{"arch": "vit", "model": "image classifier", "dataset": "photos of arthropod specimens (BIOSCAN-5M)", "train_examples": 97500, "image_size": 64, "crop_scale_min": 0.7, "horizontal_flip": true, "translate": 0.06, "targets": ["order"], "num_classes": 18, "norm": "layernorm", "norm_position": "pre", "hidden_act": "quick_gelu", "mlp_ratio": 6, "head_dim": 48, "fused_qkv": true, "bias": "none", "qk_norm": true, "parallel_block": false, "inner_norm": false, "drop_path": 0.15, "patch_size": [8, 8], "conv_stem": false, "layers": 12, "width": 160, "positions": "rope", "pooling": "class_token", "loss": "cross_entropy", "init": "orthogonal", "residual_init": "none", "optimizer": "soap", "beta2": 0.95, "learning_rate": 0.0023, "beta1": 0.95, "shampoo_beta": 0.95, "eps": 1e-08, "precondition_frequency": 20, "max_precond_dim": 1024, "one_sided": false, "adamw_lr_other_params": 0.0011, "max_steps": 16000, "batch_size": 256, "epochs": 42.0, "lr_schedule": "linear", "final_lr_fraction": 0.01, "warmup_steps": 480, "weight_decay": 0.2, "adamw_weight_decay_other_params": 0.01}
Rows from block 8, named by matrix and row number. Rows with one number belong to one neuron. Each number is 200 + 40 x the weight over the matrix's rms, rounded and kept within 0 to 999. All counts start at 0.
# fc1: MLP up (model.blocks.8.mlp.fc1.weight, 960x160), inputs 0-79
# fc2: MLP down (model.blocks.8.mlp.fc2.weight, 160x960, transposed), outputs 0-79
fc1.717,286,241,207,223,132,173,187,182,202,175,205,227,233,217,198,225,231,242,223,207,246,229,171,228,198,182,236,215,198,210,227,170,219,264,178,185,261,226,251,175,203,210,220,250,233,218,206,201,210,196,214,216,116,216,227,244,217,184,250,154,251,173,217,159,178,192,238,211,197,163,228,224,259,274,200,156,186,177,232,222
fc2.717,200,172,178,228,216,202,151,192,202,205,218,221,168,130,123,171,140,198,221,228,216,181,178,175,208,207,143,193,172,184,141,145,168,192,143,244,228,229,202,207,154,123,142,221,199,221,173,292,193,159,155,208,241,229,184,154,241,210,168,202,231,200,210,153,225,158,237,165,177,191,219,170,178,294,187,223,171,249,244,155
fc1.718,187,152,200,232,228,231,246,180,189,183,246,197,143,152,218,149,270,213,245,211,207,214,190,167,207,183,190,141,260,156,178,139,225,181,176,190,230,203,165,239,221,173,214,225,187,218,207,185,190,197,174,199,213,236,169,192,200,242,221,197,205,219,243,229,257,185,210,143,195,203,221,215,186,207,164,167,241,208,207,155
fc2.718,185,184,287,194,147,239,191,175,224,217,192,185,189,168,233,169,249,205,197,196,267,253,138,137,204,168,252,215,198,230,203,169,203,208,206,213,204,206,202,248,216,210,203,212,173,209,170,174,173,186,181,231,177,170,192,238,247,187,186,189,186,193,209,189,152,161,186,209,186,227,172,198,167,183,216,153,162,178,256,173
fc1.719,150,209,118,142,159,138,196,255,260,240,238,252,226,218,187,199,203,298,198,164,197,200,143,178,213,220,242,157,204,274,208,233,128,314,192,111,142,212,158,217,276,176,229,205,157,158,187,311,192,249,256,235,181,121,187,148,155,244,116,221,153,228,205,176,314,149,163,155,91,195,213,141,247,154,242,204,177,199,121,170
fc2.719,187,121,142,236,243,228,198,212,154,252,237,279,120,215,296,185,196,191,183,177,254,196,123,243,217,228,188,208,187,162,218,196,143,156,194,96,142,205,175,246,184,180,241,255,166,191,194,288,235,125,206,215,281,281,208,284,117,198,148,122,150,149,255,247,125,207,230,164,166,230,252,227,237,180,187,153,214,188,194,191
fc1.720,176,208,210,246,166,260,178,239,230,182,112,209,217,208,295,249,215,260,162,230,113,148,177,191,147,245,154,200,275,213,172,124,295,203,122,305,177,190,280,201,248,185,212,272,223,221,196,148,135,243,215,190,202,202,215,183,213,213,211,176,166,229,164,193,179,181,188,190,174,184,148,183,134,193,180,199,220,192,194,185
fc2.720,211,236,201,185,242,242,229,246,145,122,195,222,230,288,143,191,175,198,194,218,169,266,240,225,241,182,285,244,187,162,192,207,209,203,181,249,154,222,198,98,219,205,207,241,286,98,194,180,228,180,218,137,203,283,191,139,223,217,254,295,90,220,195,241,224,183,270,195,153,230,222,184,203,243,203,148,171,201,270,178
fc1.721,244,254,164,71,188,179,205,265,252,182,148,150,183,210,212,118,205,281,204,234,225,196,245,235,235,177,287,231,150,191,245,219,216,227,186,279,192,144,236,251,214,207,272,194,210,304,132,202,244,167,211,192,225,220,208,241,160,152,209,186,224,206,134,254,170,268,137,131,133,222,164,225,195,199,166,225,209,162,213,229
fc2.721,216,148,232,180,258,217,232,161,134,250,234,214,169,182,183,207,236,203,157,186,171,214,225,160,219,196,118,171,211,178,153,220,196,187,170,186,149,249,193,140,222,241,160,249,248,253,204,174,229,217,226,149,202,222,191,156,253,239,271,182,186,271,189,165,211,217,237,246,209,184,173,199,167,202,156,156,157,235,222,190
fc1.722,169,248,169,208,223,235,192,221,143,171,197,227,217,170,206,233,153,164,214,135,199,273,187,119,181,216,231,157,139,198,178,196,153,174,288,211,217,229,257,200,250,197,185,162,223,137,224,245,148,202,244,274,156,263,170,179,111,203,198,231,70,231,125,210,164,240,167,153,167,161,287,264,220,146,222,217,208,197,209,235
fc2.722,228,185,185,162,81,187,191,304,216,205,93,270,215,100,227,143,131,202,192,242,188,192,134,119,209,212,178,233,208,208,265,183,222,225,199,164,221,270,229,184,132,203,158,208,159,235,200,217,252,96,229,226,160,196,196,173,189,245,203,145,190,148,160,237,294,219,124,209,219,229,199,263,172,157,178,260,218,228,188,170
fc1.723,190,229,163,134,128,158,269,187,152,204,264,217,119,161,191,223,271,228,245,271,258,194,138,301,261,91,201,234,131,206,223,174,149,159,147,205,136,255,206,203,269,137,186,251,207,197,209,152,237,286,236,171,173,146,266,256,145,297,226,237,232,244,133,144,223,200,188,203,98,190,159,156,192,279,231,132,240,142,309,167
fc2.723,274,186,175,174,240,197,201,135,229,118,226,222,213,232,199,206,190,232,164,233,184,307,214,265,225,272,210,248,218,171,146,119,282,177,200,210,208,205,257,160,134,218,258,162,209,203,206,164,115,142,229,174,200,199,191,159,213,323,234,137,221,127,152,173,144,268,201,243,284,213,208,185,148,224,174,187,223,183,340,290
fc1.724,212,166,228,186,207,204,227,213,187,236,200,166,174,182,193,185,185,187,197,169,201,237,186,186,203,248,247,201,238,170,166,174,252,197,190,184,198,190,225,223,229,241,217,250,155,221,215,208,163,196,225,164,211,175,220,142,197,212,198,186,212,189,187,192,177,206,189,163,177,198,207,174,174,239,157,180,199,220,244,225
fc2.724,244,198,196,180,201,201,180,184,171,211,194,220,205,193,205,171,210,248,218,221,173,153,153,183,188,167,201,207,251,166,208,189,211,205,216,210,178,198,172,227,201,184,144,208,159,185,221,200,206,221,204,158,173,215,211,241,215,171,196,153,198,191,198,159,172,205,206,197,219,176,192,166,195,228,197,208,177,278,147,212
fc1.725,232,216,250,237,239,191,187,237,320,177,277,149,152,173,177,215,159,210,257,194,153,193,111,219,214,195,104,165,148,154,209,235,216,144,164,229,152,194,177,221,208,153,168,188,215,257,182,197,168,187,131,201,237,227,264,194,228,234,246,207,207,168,163,236,231,196,234,271,141,194,261,141,153,133,128,153,207,168,234,213
fc2.725,181,289,226,220,225,145,258,164,256,151,255,142,179,247,179,184,266,219,190,141,244,205,249,215,172,206,238,206,173,253,158,158,165,169,129,212,167,163,190,185,186,234,168,164,228,108,156,247,189,155,100,177,195,214,216,267,186,269,198,189,194,206,182,288,207,112,207,185,206,181,209,253,202,151,191,185,199,200,257,199
fc1.726,203,211,136,167,222,199,192,177,150,188,280,263,191,129,272,233,256,185,194,171,137,231,147,200,235,166,151,169,163,213,243,181,242,191,247,138,151,207,261,234,305,179,209,207,151,180,262,187,212,247,130,202,187,134,203,223,146,155,219,192,212,257,194,201,262,224,173,192,261,229,189,116,161,161,225,273,232,207,249,237
fc2.726,221,232,205,286,202,170,231,234,239,141,228,197,241,108,208,242,116,243,167,195,155,142,191,196,129,185,145,157,266,197,229,248,203,248,192,124,216,222,193,167,237,207,272,156,234,197,219,194,180,290,155,191,261,180,244,220,246,153,112,169,259,137,161,203,143,144,234,168,226,287,201,195,187,119,92,213,201,151,267,152
fc1.727,165,203,231,145,255,203,217,178,166,220,216,194,215,229,197,188,227,158,187,164,156,207,190,219,189,205,152,180,201,197,233,244,155,249,230,191,230,192,175,214,231,114,183,243,200,248,235,171,178,222,224,217,178,248,244,201,250,207,220,168,187,142,225,149,187,221,221,174,149,215,210,169,148,185,212,209,212,233,194,235
fc2.727,153,204,218,253,182,192,166,228,134,166,160,209,204,182,132,266,170,215,204,165,199,222,153,186,283,250,186,176,220,212,195,189,237,191,195,169,153,196,189,198,212,239,179,162,223,226,209,172,196,210,180,219,248,182,205,173,189,214,198,178,171,233,185,174,172,235,186,164,164,212,112,204,206,203,177,163,136,219,181,204
fc1.728,157,219,172,184,126,244,184,271,146,211,157,196,165,285,188,256,164,153,218,167,203,145,137,219,205,157,148,162,260,163,189,183,189,209,193,238,169,183,233,89,206,176,121,189,252,149,167,181,234,94,205,225,232,221,144,237,321,238,170,119,114,198,148,171,257,194,202,118,167,209,222,226,199,147,162,215,284,281,253,213
fc2.728,219,291,195,172,194,162,259,260,161,187,227,209,240,200,184,210,185,183,294,144,231,176,206,237,190,168,174,127,221,238,219,222,282,191,263,225,277,104,153,175,113,259,255,186,149,162,195,240,227,236,188,257,66,204,103,233,225,208,144,252,177,250,201,220,216,254,181,221,168,186,183,225,197,119,209,200,133,156,227,116
fc1.729,203,243,287,223,275,305,181,117,193,100,178,259,128,181,157,205,211,227,136,183,202,163,64,191,193,240,136,268,181,246,237,246,198,99,169,184,250,256,196,166,270,229,177,219,207,208,153,153,232,136,159,223,241,254,214,185,207,261,148,286,180,201,145,222,265,284,255,178,119,210,146,222,233,211,240,217,234,244,244,159
fc2.729,248,220,234,186,268,200,218,157,158,233,209,301,243,251,255,160,241,176,216,252,206,217,169,210,178,253,175,183,156,157,183,170,139,204,205,277,222,188,241,247,206,234,101,255,168,156,205,271,186,225,188,251,193,224,250,204,133,188,216,240,192,254,285,118,209,263,182,180,161,154,160,174,282,219,181,158,243,171,108,177
fc1.730,196,211,199,264,206,192,202,161,224,249,233,197,165,204,214,198,202,168,155,171,233,143,186,181,195,153,191,179,165,196,242,175,221,165,248,159,194,257,154,178,251,165,235,138,188,157,166,233,148,212,202,194,281,189,204,195,245,176,184,190,278,260,208,216,247,148,161,237,221,178,267,221,172,186,226,206,219,208,179,187
fc2.730,210,216,204,225,269,230,214,205,193,237,171,269,219,183,198,251,172,185,230,186,249,206,154,198,173,159,236,222,195,227,190,221,246,197,248,212,237,177,200,176,184,186,161,218,175,135,255,264,193,188,215,231,105,163,333,177,203,151,217,202,223,124,263,226,247,261,185,175,188,194,161,172,238,205,172,240,213,163,125,206
fc1.731,135,220,167,190,209,123,193,169,203,254,183,199,205,138,229,245,238,288,198,204,172,218,212,146,171,298,158,193,188,180,183,191,190,166,189,166,166,280,159,136,226,262,216,231,212,207,255,148,160,157,138,212,168,231,262,175,195,170,213,221,176,219,207,203,187,196,172,283,207,201,194,141,219,237,201,196,152,214,195,255
fc2.731,144,141,188,210,185,211,284,277,173,261,160,204,245,251,143,180,236,252,161,145,274,226,195,210,208,168,175,219,229,196,160,121,265,142,225,299,136,223,225,177,215,197,215,215,163,285,152,129,232,223,165,151,221,190,186,265,152,177,147,193,164,180,187,167,221,191,252,252,195,187,216,198,177,260,225,204,148,218,239,220
fc1.732,177,179,177,229,211,218,199,181,211,87,192,209,207,181,169,133,238,180,168,255,192,272,191,154,171,165,177,162,207,198,268,172,256,185,189,193,192,146,236,195,211,230,201,239,199,229,227,160,144,209,243,229,192,144,244,151,179,206,195,145,217,209,188,191,172,194,155,223,175,209,232,238,193,192,203,179,212,203,157,213
fc2.732,198,188,281,161,189,220,227,166,237,150,239,221,225,233,160,208,237,177,168,177,206,224,206,237,274,221,241,237,177,173,176,226,231,250,232,225,186,165,177,177,173,191,188,262,188,163,139,242,205,282,183,201,229,215,179,165,191,113,194,188,261,222,199,239,191,229,233,162,136,205,204,211,240,171,201,152,225,148,173,129
fc1.733,253,187,246,164,211,219,191,181,182,206,279,182,202,190,279,226,265,197,213,323,180,166,191,236,147,205,172,154,204,246,204,221,139,248,191,262,169,189,163,110,228,161,238,202,220,202,223,175,190,203,238,204,172,224,175,308,215,204,176,127,168,226,171,159,194,194,82,203,250,258,231,257,190,141,250,144,196,140,197,231
fc2.733,212,168,198,146,151,185,163,187,244,184,130,167,199,142,170,189,267,168,179,201,210,181,177,217,222,225,204,224,196,242,246,158,227,219,226,207,226,150,174,316,184,198,258,164,214,199,166,278,159,261,137,235,191,272,166,220,296,140,253,275,200,178,198,249,240,153,195,256,140,158,207,278,159,190,231,195,196,200,198,229
fc1.734,192,158,260,281,156,273,186,153,244,176,149,131,223,219,261,201,192,228,236,177,188,160,187,116,270,222,172,214,140,200,181,194,174,236,315,193,181,210,252,208,230,214,231,211,183,204,249,168,172,184,186,195,195,216,226,188,265,207,156,166,205,258,233,121,237,188,218,216,141,179,198,179,202,177,217,195,254,164,196,210
fc2.734,203,196,230,168,281,225,289,219,185,144,203,257,236,191,169,231,188,171,229,172,160,243,253,218,189,170,142,185,172,228,230,175,199,208,194,174,174,215,168,211,181,129,243,247,185,171,179,258,179,186,131,218,214,194,225,229,182,237,279,191,204,198,253,231,128,198,122,141,214,218,174,209,195,202,179,256,185,219,123,174
fc1.735,202,200,220,256,198,240,143,152,134,232,219,240,225,150,296,134,224,186,286,219,182,229,217,211,235,198,218,124,174,102,151,259,181,178,221,160,291,243,295,172,261,179,149,190,223,173,201,166,185,243,252,146,253,298,244,254,138,254,129,248,157,199,219,236,118,167,226,187,149,196,258,283,173,215,186,141,193,238,103,206
fc2.735,228,168,248,196,165,194,188,172,206,207,215,150,259,104,235,193,201,153,220,142,231,192,163,265,251,130,151,235,208,177,274,116,227,195,263,200,176,176,255,176,284,250,228,229,218,238,131,230,200,287,209,175,277,228,196,204,175,155,175,210,178,203,242,160,155,221,176,159,158,236,218,181,206,228,154,192,160,184,119,139
fc1.736,270,163,254,244,240,259,265,217,237,239,148,277,236,278,234,218,167,124,235,177,172,208,177,249,176,150,183,202,183,249,292,240,224,226,229,167,215,270,182,92,149,210,177,274,234,210,287,224,304,305,134,217,172,227,161,203,234,315,224,147,244,234,178,174,259,278,243,239,189,149,101,236,302,188,268,175,155,310,56,126
fc2.736,298,223,204,220,251,178,231,268,196,171,200,183,91,230,247,142,203,197,205,221,102,197,75,193,224,190,289,239,212,225,167,307,132,245,93,253,97,217,231,177,292,204,186,247,220,274,271,253,343,269,221,214,185,178,130,114,298,177,268,170,227,157,289,189,284,203,119,168,180,175,56,211,216,256,240,240,180,280,179,237
fc1.737,263,240,191,208,145,161,135,270,258,140,240,208,205,237,145,271,217,198,208,218,161,140,171,213,270,239,179,306,167,267,138,207,145,190,247,236,189,142,173,210,223,188,214,158,172,163,180,205,186,223,217,144,167,175,282,235,139,186,226,153,255,166,152,222,138,201,140,100,165,209,212,196,267,228,211,177,164,155,162,215
fc2.737,144,193,184,191,157,182,276,254,182,224,106,165,222,120,215,192,178,144,156,184,245,226,150,156,224,151,244,187,172,238,142,183,150,216,162,133,208,222,200,219,178,180,182,167,217,165,197,215,132,202,152,125,192,123,212,208,217,195,281,184,241,224,237,136,284,176,78,206,150,165,201,200,232,304,222,223,153,228,220,228
fc1.738,211,114,197,153,163,243,162,216,159,242,301,150,214,181,108,264,235,212,309,132,211,232,158,238,189,187,216,242,221,161,204,163,135,134,193,270,166,123,253,148,125,146,146,221,183,236,149,269,211,182,212,150,186,253,129,232,234,191,162,297,261,157,296,191,215,154,204,226,211,281,216,195,161,243,220,168,146,306,198,224
fc2.738,217,235,214,160,150,221,217,198,155,187,231,213,280,230,257,212,122,167,144,138,281,264,168,181,275,200,181,267,192,238,204,263,150,192,222,231,175,254,143,141,225,208,187,191,191,250,237,216,194,272,177,146,174,195,105,262,218,251,152,199,197,252,246,192,218,229,214,212,129,164,188,231,143,118,166,210,135,181,192,252
fc1.739,201,212,219,212,260,221,212,141,216,186,250,189,193,217,227,159,213,243,247,169,207,157,196,201,253,246,201,176,107,182,193,219,192,277,179,185,158,300,207,177,194,136,243,182,225,209,249,186,209,219,149,177,176,228,237,210,222,145,222,175,189,245,186,177,217,257,225,184,205,198,213,183,168,197,178,242,250,208,176,226
fc2.739,218,211,173,177,203,215,202,155,188,139,179,121,176,253,184,193,239,175,207,169,207,197,219,226,171,143,196,218,189,259,219,226,202,161,180,164,240,199,202,169,216,136,184,202,164,229,212,203,211,222,208,236,230,243,209,180,167,220,229,252,219,187,153,210,201,215,181,218,191,213,191,186,255,214,217,253,143,116,139,232
fc1.740,237,225,187,195,216,234,177,241,189,185,166,190,231,166,163,167,206,170,213,243,168,231,173,202,236,213,190,210,218,204,198,191,199,211,231,175,151,236,262,146,226,254,209,150,221,221,166,173,212,231,246,143,244,219,290,153,156,206,185,163,211,200,202,206,171,193,266,203,136,200,223,202,174,189,198,137,275,238,184,225
fc2.740,183,246,146,261,227,178,200,171,173,218,182,181,253,225,151,182,162,190,180,192,184,199,220,213,219,150,249,199,168,235,261,296,255,195,191,267,247,194,195,115,178,268,206,291,193,154,151,234,153,214,218,143,225,202,150,210,101,177,216,240,207,197,237,201,211,172,164,149,186,200,122,157,180,178,174,194,201,217,130,168
fc1.741,216,162,264,220,276,210,134,193,147,228,166,244,168,206,222,200,220,186,221,262,165,183,219,274,219,216,248,168,258,228,182,163,175,143,272,214,157,208,212,241,170,157,177,141,172,213,202,137,188,233,155,173,160,201,224,186,126,182,192,172,219,246,200,209,203,193,140,205,150,139,286,223,194,193,172,197,162,203,136,163
fc2.741,163,155,207,108,186,254,120,187,183,215,181,151,123,186,210,286,233,216,174,141,178,191,210,277,165,210,212,253,268,210,194,197,246,220,198,211,223,148,233,144,159,268,128,247,234,161,232,174,196,248,191,181,173,230,176,160,168,199,193,173,137,212,168,183,310,220,215,162,121,231,209,292,234,193,216,204,105,182,189,222
fc1.742,172,231,227,215,171,173,262,203,223,371,235,194,133,132,272,252,195,160,177,266,230,189,202,121,211,225,186,246,223,189,254,334,199,259,257,97,281,224,174,234,234,84,246,245,152,152,205,188,287,189,254,319,98,188,260,210,303,306,200,208,263,190,150,173,195,125,223,207,143,166,204,238,202,287,209,169,265,237,146,184
fc2.742,146,172,253,208,122,192,187,174,183,185,194,240,208,233,252,80,227,160,75,159,182,148,244,155,272,157,210,260,272,190,184,202,249,192,245,267,131,218,123,204,250,205,157,184,269,193,223,199,257,185,278,190,77,222,197,170,260,182,277,237,255,144,203,182,231,287,247,174,144,149,149,238,171,227,133,193,155,244,155,113
fc1.743,217,273,163,248,221,127,169,143,200,236,210,156,203,189,291,219,240,210,327,184,258,145,215,173,239,146,181,156,171,191,210,236,258,234,238,263,208,216,148,210,169,239,228,221,310,272,172,143,144,140,220,233,145,131,249,99,254,225,216,169,145,200,230,252,119,201,302,177,174,247,211,217,147,268,135,161,142,194,236,286
fc2.743,184,247,184,165,170,201,209,156,121,185,217,169,181,137,235,266,244,249,161,193,223,257,243,189,179,206,250,203,188,253,219,174,184,118,146,235,226,169,277,137,223,125,257,225,118,306,145,203,131,154,186,235,214,245,245,253,186,230,194,219,195,96,207,250,236,143,179,196,172,192,237,228,276,172,267,187,166,237,217,213
fc1.744,236,199,183,162,247,212,234,306,141,200,215,190,216,162,226,180,295,206,199,223,221,218,213,230,191,275,245,174,209,237,230,168,197,172,196,179,206,227,156,215,224,165,167,187,139,228,195,182,270,178,213,243,163,227,214,257,177,148,187,236,201,217,241,221,185,142,142,149,193,203,168,180,218,184,188,224,255,207,213,160
fc2.744,187,224,236,198,182,211,140,178,104,230,191,226,258,266,218,187,232,139,195,179,281,307,235,167,200,197,176,188,224,163,154,253,257,176,221,221,170,211,184,223,210,167,215,109,253,199,159,195,109,212,166,189,185,229,189,167,163,242,225,201,235,170,214,262,227,188,171,173,158,264,182,166,218,234,224,205,216,184,169,173
fc1.745,136,149,165,118,212,163,250,175,198,185,251,195,202,176,173,176,186,187,246,236,187,164,214,242,191,194,168,193,216,201,238,155,143,177,234,230,148,237,160,203,189,147,148,219,220,255,192,224,168,183,140,168,195,193,261,240,233,215,172,167,182,190,198,266,212,242,232,223,218,203,187,176,227,234,259,165,223,217,175,256
fc2.745,220,177,235,219,177,169,186,213,161,240,174,215,270,253,198,228,292,159,238,193,230,189,189,277,244,206,229,186,160,231,225,213,156,267,281,186,196,253,196,250,211,197,155,216,147,268,101,199,189,230,145,228,250,242,230,193,242,228,168,183,249,199,190,277,222,208,299,190,235,192,190,191,194,219,190,158,209,153,212,199
fc1.746,136,131,204,195,161,178,227,284,214,176,198,269,220,191,184,166,197,168,241,133,209,184,130,231,204,182,213,225,211,185,157,170,229,187,171,228,194,182,175,208,195,207,147,241,135,212,127,164,141,278,221,219,180,206,193,284,182,230,174,277,229,258,213,194,141,291,213,137,177,128,204,231,172,211,180,208,199,203,200,251
fc2.746,165,267,208,178,231,194,109,217,269,171,175,145,180,185,196,251,198,132,222,254,92,209,194,148,263,235,186,149,191,248,193,164,195,196,237,216,169,161,187,276,144,256,215,199,224,190,218,233,231,192,278,167,217,160,212,237,147,238,169,188,211,144,221,159,202,201,121,214,184,187,190,201,224,166,220,183,216,130,186,199
fc1.747,92,211,238,223,231,170,319,292,134,211,224,220,191,200,223,213,260,151,197,150,210,281,200,234,141,303,286,219,218,260,240,170,145,228,192,199,122,149,151,200,210,177,147,229,153,268,106,215,214,190,278,229,165,206,242,202,180,198,201,164,204,194,260,217,200,154,181,203,143,168,205,347,181,212,139,242,208,211,223,189
fc2.747,174,159,251,196,145,118,180,191,141,238,184,194,146,264,171,136,237,176,199,214,124,194,196,228,116,250,157,97,195,124,196,211,223,240,158,184,284,146,270,285,239,114,191,180,134,140,145,226,200,158,204,257,264,208,158,212,113,254,307,288,290,229,241,207,148,226,186,211,191,198,139,143,172,255,190,161,294,94,215,191
fc1.748,206,182,208,228,123,167,233,181,230,147,234,150,105,183,235,234,195,183,193,199,153,218,130,153,196,166,214,126,323,178,185,247,121,129,223,160,161,225,240,183,223,186,217,222,216,219,268,168,160,254,183,265,246,231,131,136,268,193,222,211,213,218,215,156,172,187,154,199,177,176,192,224,212,275,171,162,192,179,271,175
fc2.748,285,186,258,195,270,258,243,148,205,188,207,182,194,186,204,270,188,296,196,196,183,230,220,159,237,197,240,233,273,183,174,108,220,200,136,217,220,180,135,219,183,151,260,193,153,214,232,182,226,186,150,198,217,144,94,229,175,264,197,194,190,238,246,227,200,202,228,141,141,190,246,192,258,223,189,233,248,238,283,213
fc1.749,174,199,182,214,189,173,201,208,173,161,188,187,260,214,198,220,269,209,201,216,111,236,206,179,257,187,172,198,212,194,179,168,247,216,258,216,207,208,189,226,207,185,199,241,225,230,254,224,171,155,139,220,169,211,221,189,222,213,198,159,216,184,244,220,210,224,212,189,227,181,224,201,240,269,166,270,225,177,250,263
fc2.749,215,246,164,170,197,165,236,210,172,179,248,217,196,234,206,210,212,196,172,198,225,152,225,187,165,171,142,175,213,197,195,251,155,128,227,196,212,194,200,232,235,228,149,192,204,235,215,167,262,186,224,206,238,158,203,173,170,227,241,188,164,245,180,208,157,226,221,205,190,220,202,113,254,176,177,91,149,203,199,216
fc1.750,234,223,276,217,122,200,205,189,206,212,218,178,152,185,243,162,230,230,263,196,224,180,187,180,291,270,151,165,187,124,253,213,172,183,220,169,163,205,256,218,206,167,159,207,143,126,189,199,222,162,232,199,159,202,273,209,141,161,251,187,187,179,213,159,206,218,219,235,208,186,160,191,171,221,287,196,234,138,259,211
fc2.750,199,227,253,168,245,162,206,192,154,157,252,207,206,148,172,274,180,219,168,193,202,257,197,230,205,212,81,166,218,265,198,187,224,209,110,210,171,205,229,207,157,176,192,148,243,178,218,145,95,277,222,219,196,281,202,247,251,138,164,226,128,214,203,183,199,182,222,201,205,225,214,160,216,275,244,155,177,220,195,213
fc1.751,138,167,231,230,213,127,163,211,210,241,185,254,192,260,191,225,188,238,175,177,233,361,285,249,72,247,201,178,207,245,170,318,187,100,186,248,226,255,244,144,113,250,102,160,146,211,178,79,160,224,175,197,271,200,177,168,275,226,207,174,170,328,319,230,241,211,183,237,153,202,255,215,82,168,144,194,143,235,226,188
fc2.751,204,192,217,172,199,209,172,289,253,241,244,236,127,187,248,225,266,274,257,168,194,224,199,183,127,221,224,168,194,245,199,49,176,193,248,212,191,159,207,212,122,189,134,190,148,146,189,206,199,195,222,132,226,283,127,280,227,120,245,182,159,202,287,272,142,140,270,254,276,167,197,210,224,198,253,248,269,170,134,236
fc1.752,235,199,204,225,202,199,260,208,201,236,216,240,143,225,224,183,180,147,227,159,203,252,199,243,144,233,212,195,143,221,206,172,142,209,192,196,187,194,190,204,191,206,179,193,205,165,225,190,236,237,205,227,207,159,161,171,208,162,209,202,191,204,170,195,230,233,182,189,181,116,209,260,272,204,188,258,237,166,154,198
fc2.752,193,219,205,226,232,226,226,263,263,245,198,185,182,197,223,150,212,207,158,254,134,201,196,220,140,152,185,208,178,231,237,195,172,188,184,160,195,223,236,177,198,141,210,227,161,251,189,183,183,211,152,155,165,178,157,208,207,217,225,183,213,172,205,206,235,186,211,230,187,170,205,179,229,138,177,209,208,212,176,204
fc1.753,229,141,243,240,253,159,269,211,297,220,190,172,225,149,125,128,310,173,194,193,195,272,144,190,187,150,176,133,129,185,182,238,156,194,195,190,223,240,207,186,163,215,182,185,254,215,196,272,214,180,221,188,204,206,226,133,284,184,248,155,214,258,202,200,209,179,174,134,221,296,174,192,182,136,152,223,227,244,261,167
fc2.753,169,236,186,224,264,202,276,249,155,214,235,145,198,195,194,208,242,176,256,208,145,214,210,255,194,206,196,253,174,267,259,172,247,230,211,209,204,220,192,158,253,198,157,197,258,155,245,172,129,173,195,113,118,226,111,144,160,211,167,187,228,279,160,155,239,244,150,184,200,282,115,253,222,135,234,146,212,229,263,292
fc1.754,156,202,207,194,185,282,172,200,125,120,169,327,238,203,148,235,219,284,224,199,239,212,291,194,198,227,174,216,138,255,184,94,190,231,153,202,242,120,224,181,223,160,227,158,177,217,181,144,219,197,155,155,206,276,175,237,154,200,192,209,180,170,170,155,107,155,200,177,209,169,170,241,242,192,86,189,206,188,118,220
fc2.754,199,144,189,143,159,209,276,113,226,165,226,237,209,236,182,193,180,193,201,179,178,235,209,228,251,185,155,229,284,149,181,195,309,204,180,238,146,228,319,185,222,202,189,120,170,208,277,214,155,321,258,170,212,161,213,126,239,135,177,232,242,205,173,228,293,201,256,211,125,225,253,286,274,175,292,207,213,223,209,165
fc1.755,332,298,185,179,237,73,108,167,177,252,166,262,204,201,212,194,191,193,153,201,132,116,155,216,245,255,193,171,163,197,199,195,210,164,209,139,145,244,281,187,228,99,262,211,234,179,224,196,68,239,235,277,177,161,122,165,174,216,209,144,171,201,171,202,210,243,278,216,185,199,303,159,160,254,161,170,195,290,187,231
fc2.755,171,88,208,219,237,248,250,124,196,273,218,224,207,216,263,218,145,263,194,218,203,200,218,186,250,160,265,141,234,94,200,245,165,278,284,126,300,189,168,196,193,161,160,204,284,220,256,159,218,270,234,142,185,266,184,201,189,198,125,236,160,176,185,186,199,191,161,190,175,239,280,214,107,297,214,220,205,240,279,241
fc1.756,226,188,158,214,228,216,211,215,173,243,140,216,208,188,206,164,231,196,201,227,154,233,218,231,199,219,175,216,151,148,262,178,189,195,173,215,213,219,173,172,178,227,240,237,156,215,208,63,218,253,146,210,264,220,238,239,184,153,164,182,159,177,244,183,256,174,139,209,258,177,201,196,250,291,276,198,227,248,249,194
fc2.756,167,183,273,228,170,161,171,182,177,253,155,134,183,175,170,192,193,171,152,146,154,247,237,165,186,193,262,266,122,195,239,250,228,218,260,213,135,209,210,142,185,141,142,165,149,228,133,208,170,180,254,188,148,168,184,237,231,148,192,228,254,186,152,255,234,226,212,237,115,166,173,166,187,226,188,186,204,203,139,151
fc1.757,184,142,204,162,207,229,254,129,162,210,214,264,244,225,199,230,181,244,200,225,208,172,201,151,168,227,163,232,159,216,275,254,189,172,166,274,178,183,204,234,125,198,166,212,195,194,209,217,144,235,190,189,208,206,200,125,219,236,210,197,125,219,206,216,173,211,222,175,208,104,166,208,175,178,215,179,228,246,158,210
fc2.757,243,165,209,165,165,274,256,156,215,199,150,158,179,230,214,179,172,224,161,222,249,230,194,171,252,172,195,143,146,274,197,197,207,236,181,218,236,203,174,116,192,260,195,207,180,201,138,192,139,167,183,233,141,234,216,196,201,154,162,218,210,231,234,239,225,177,288,174,184,220,230,172,202,219,233,167,182,242,179,248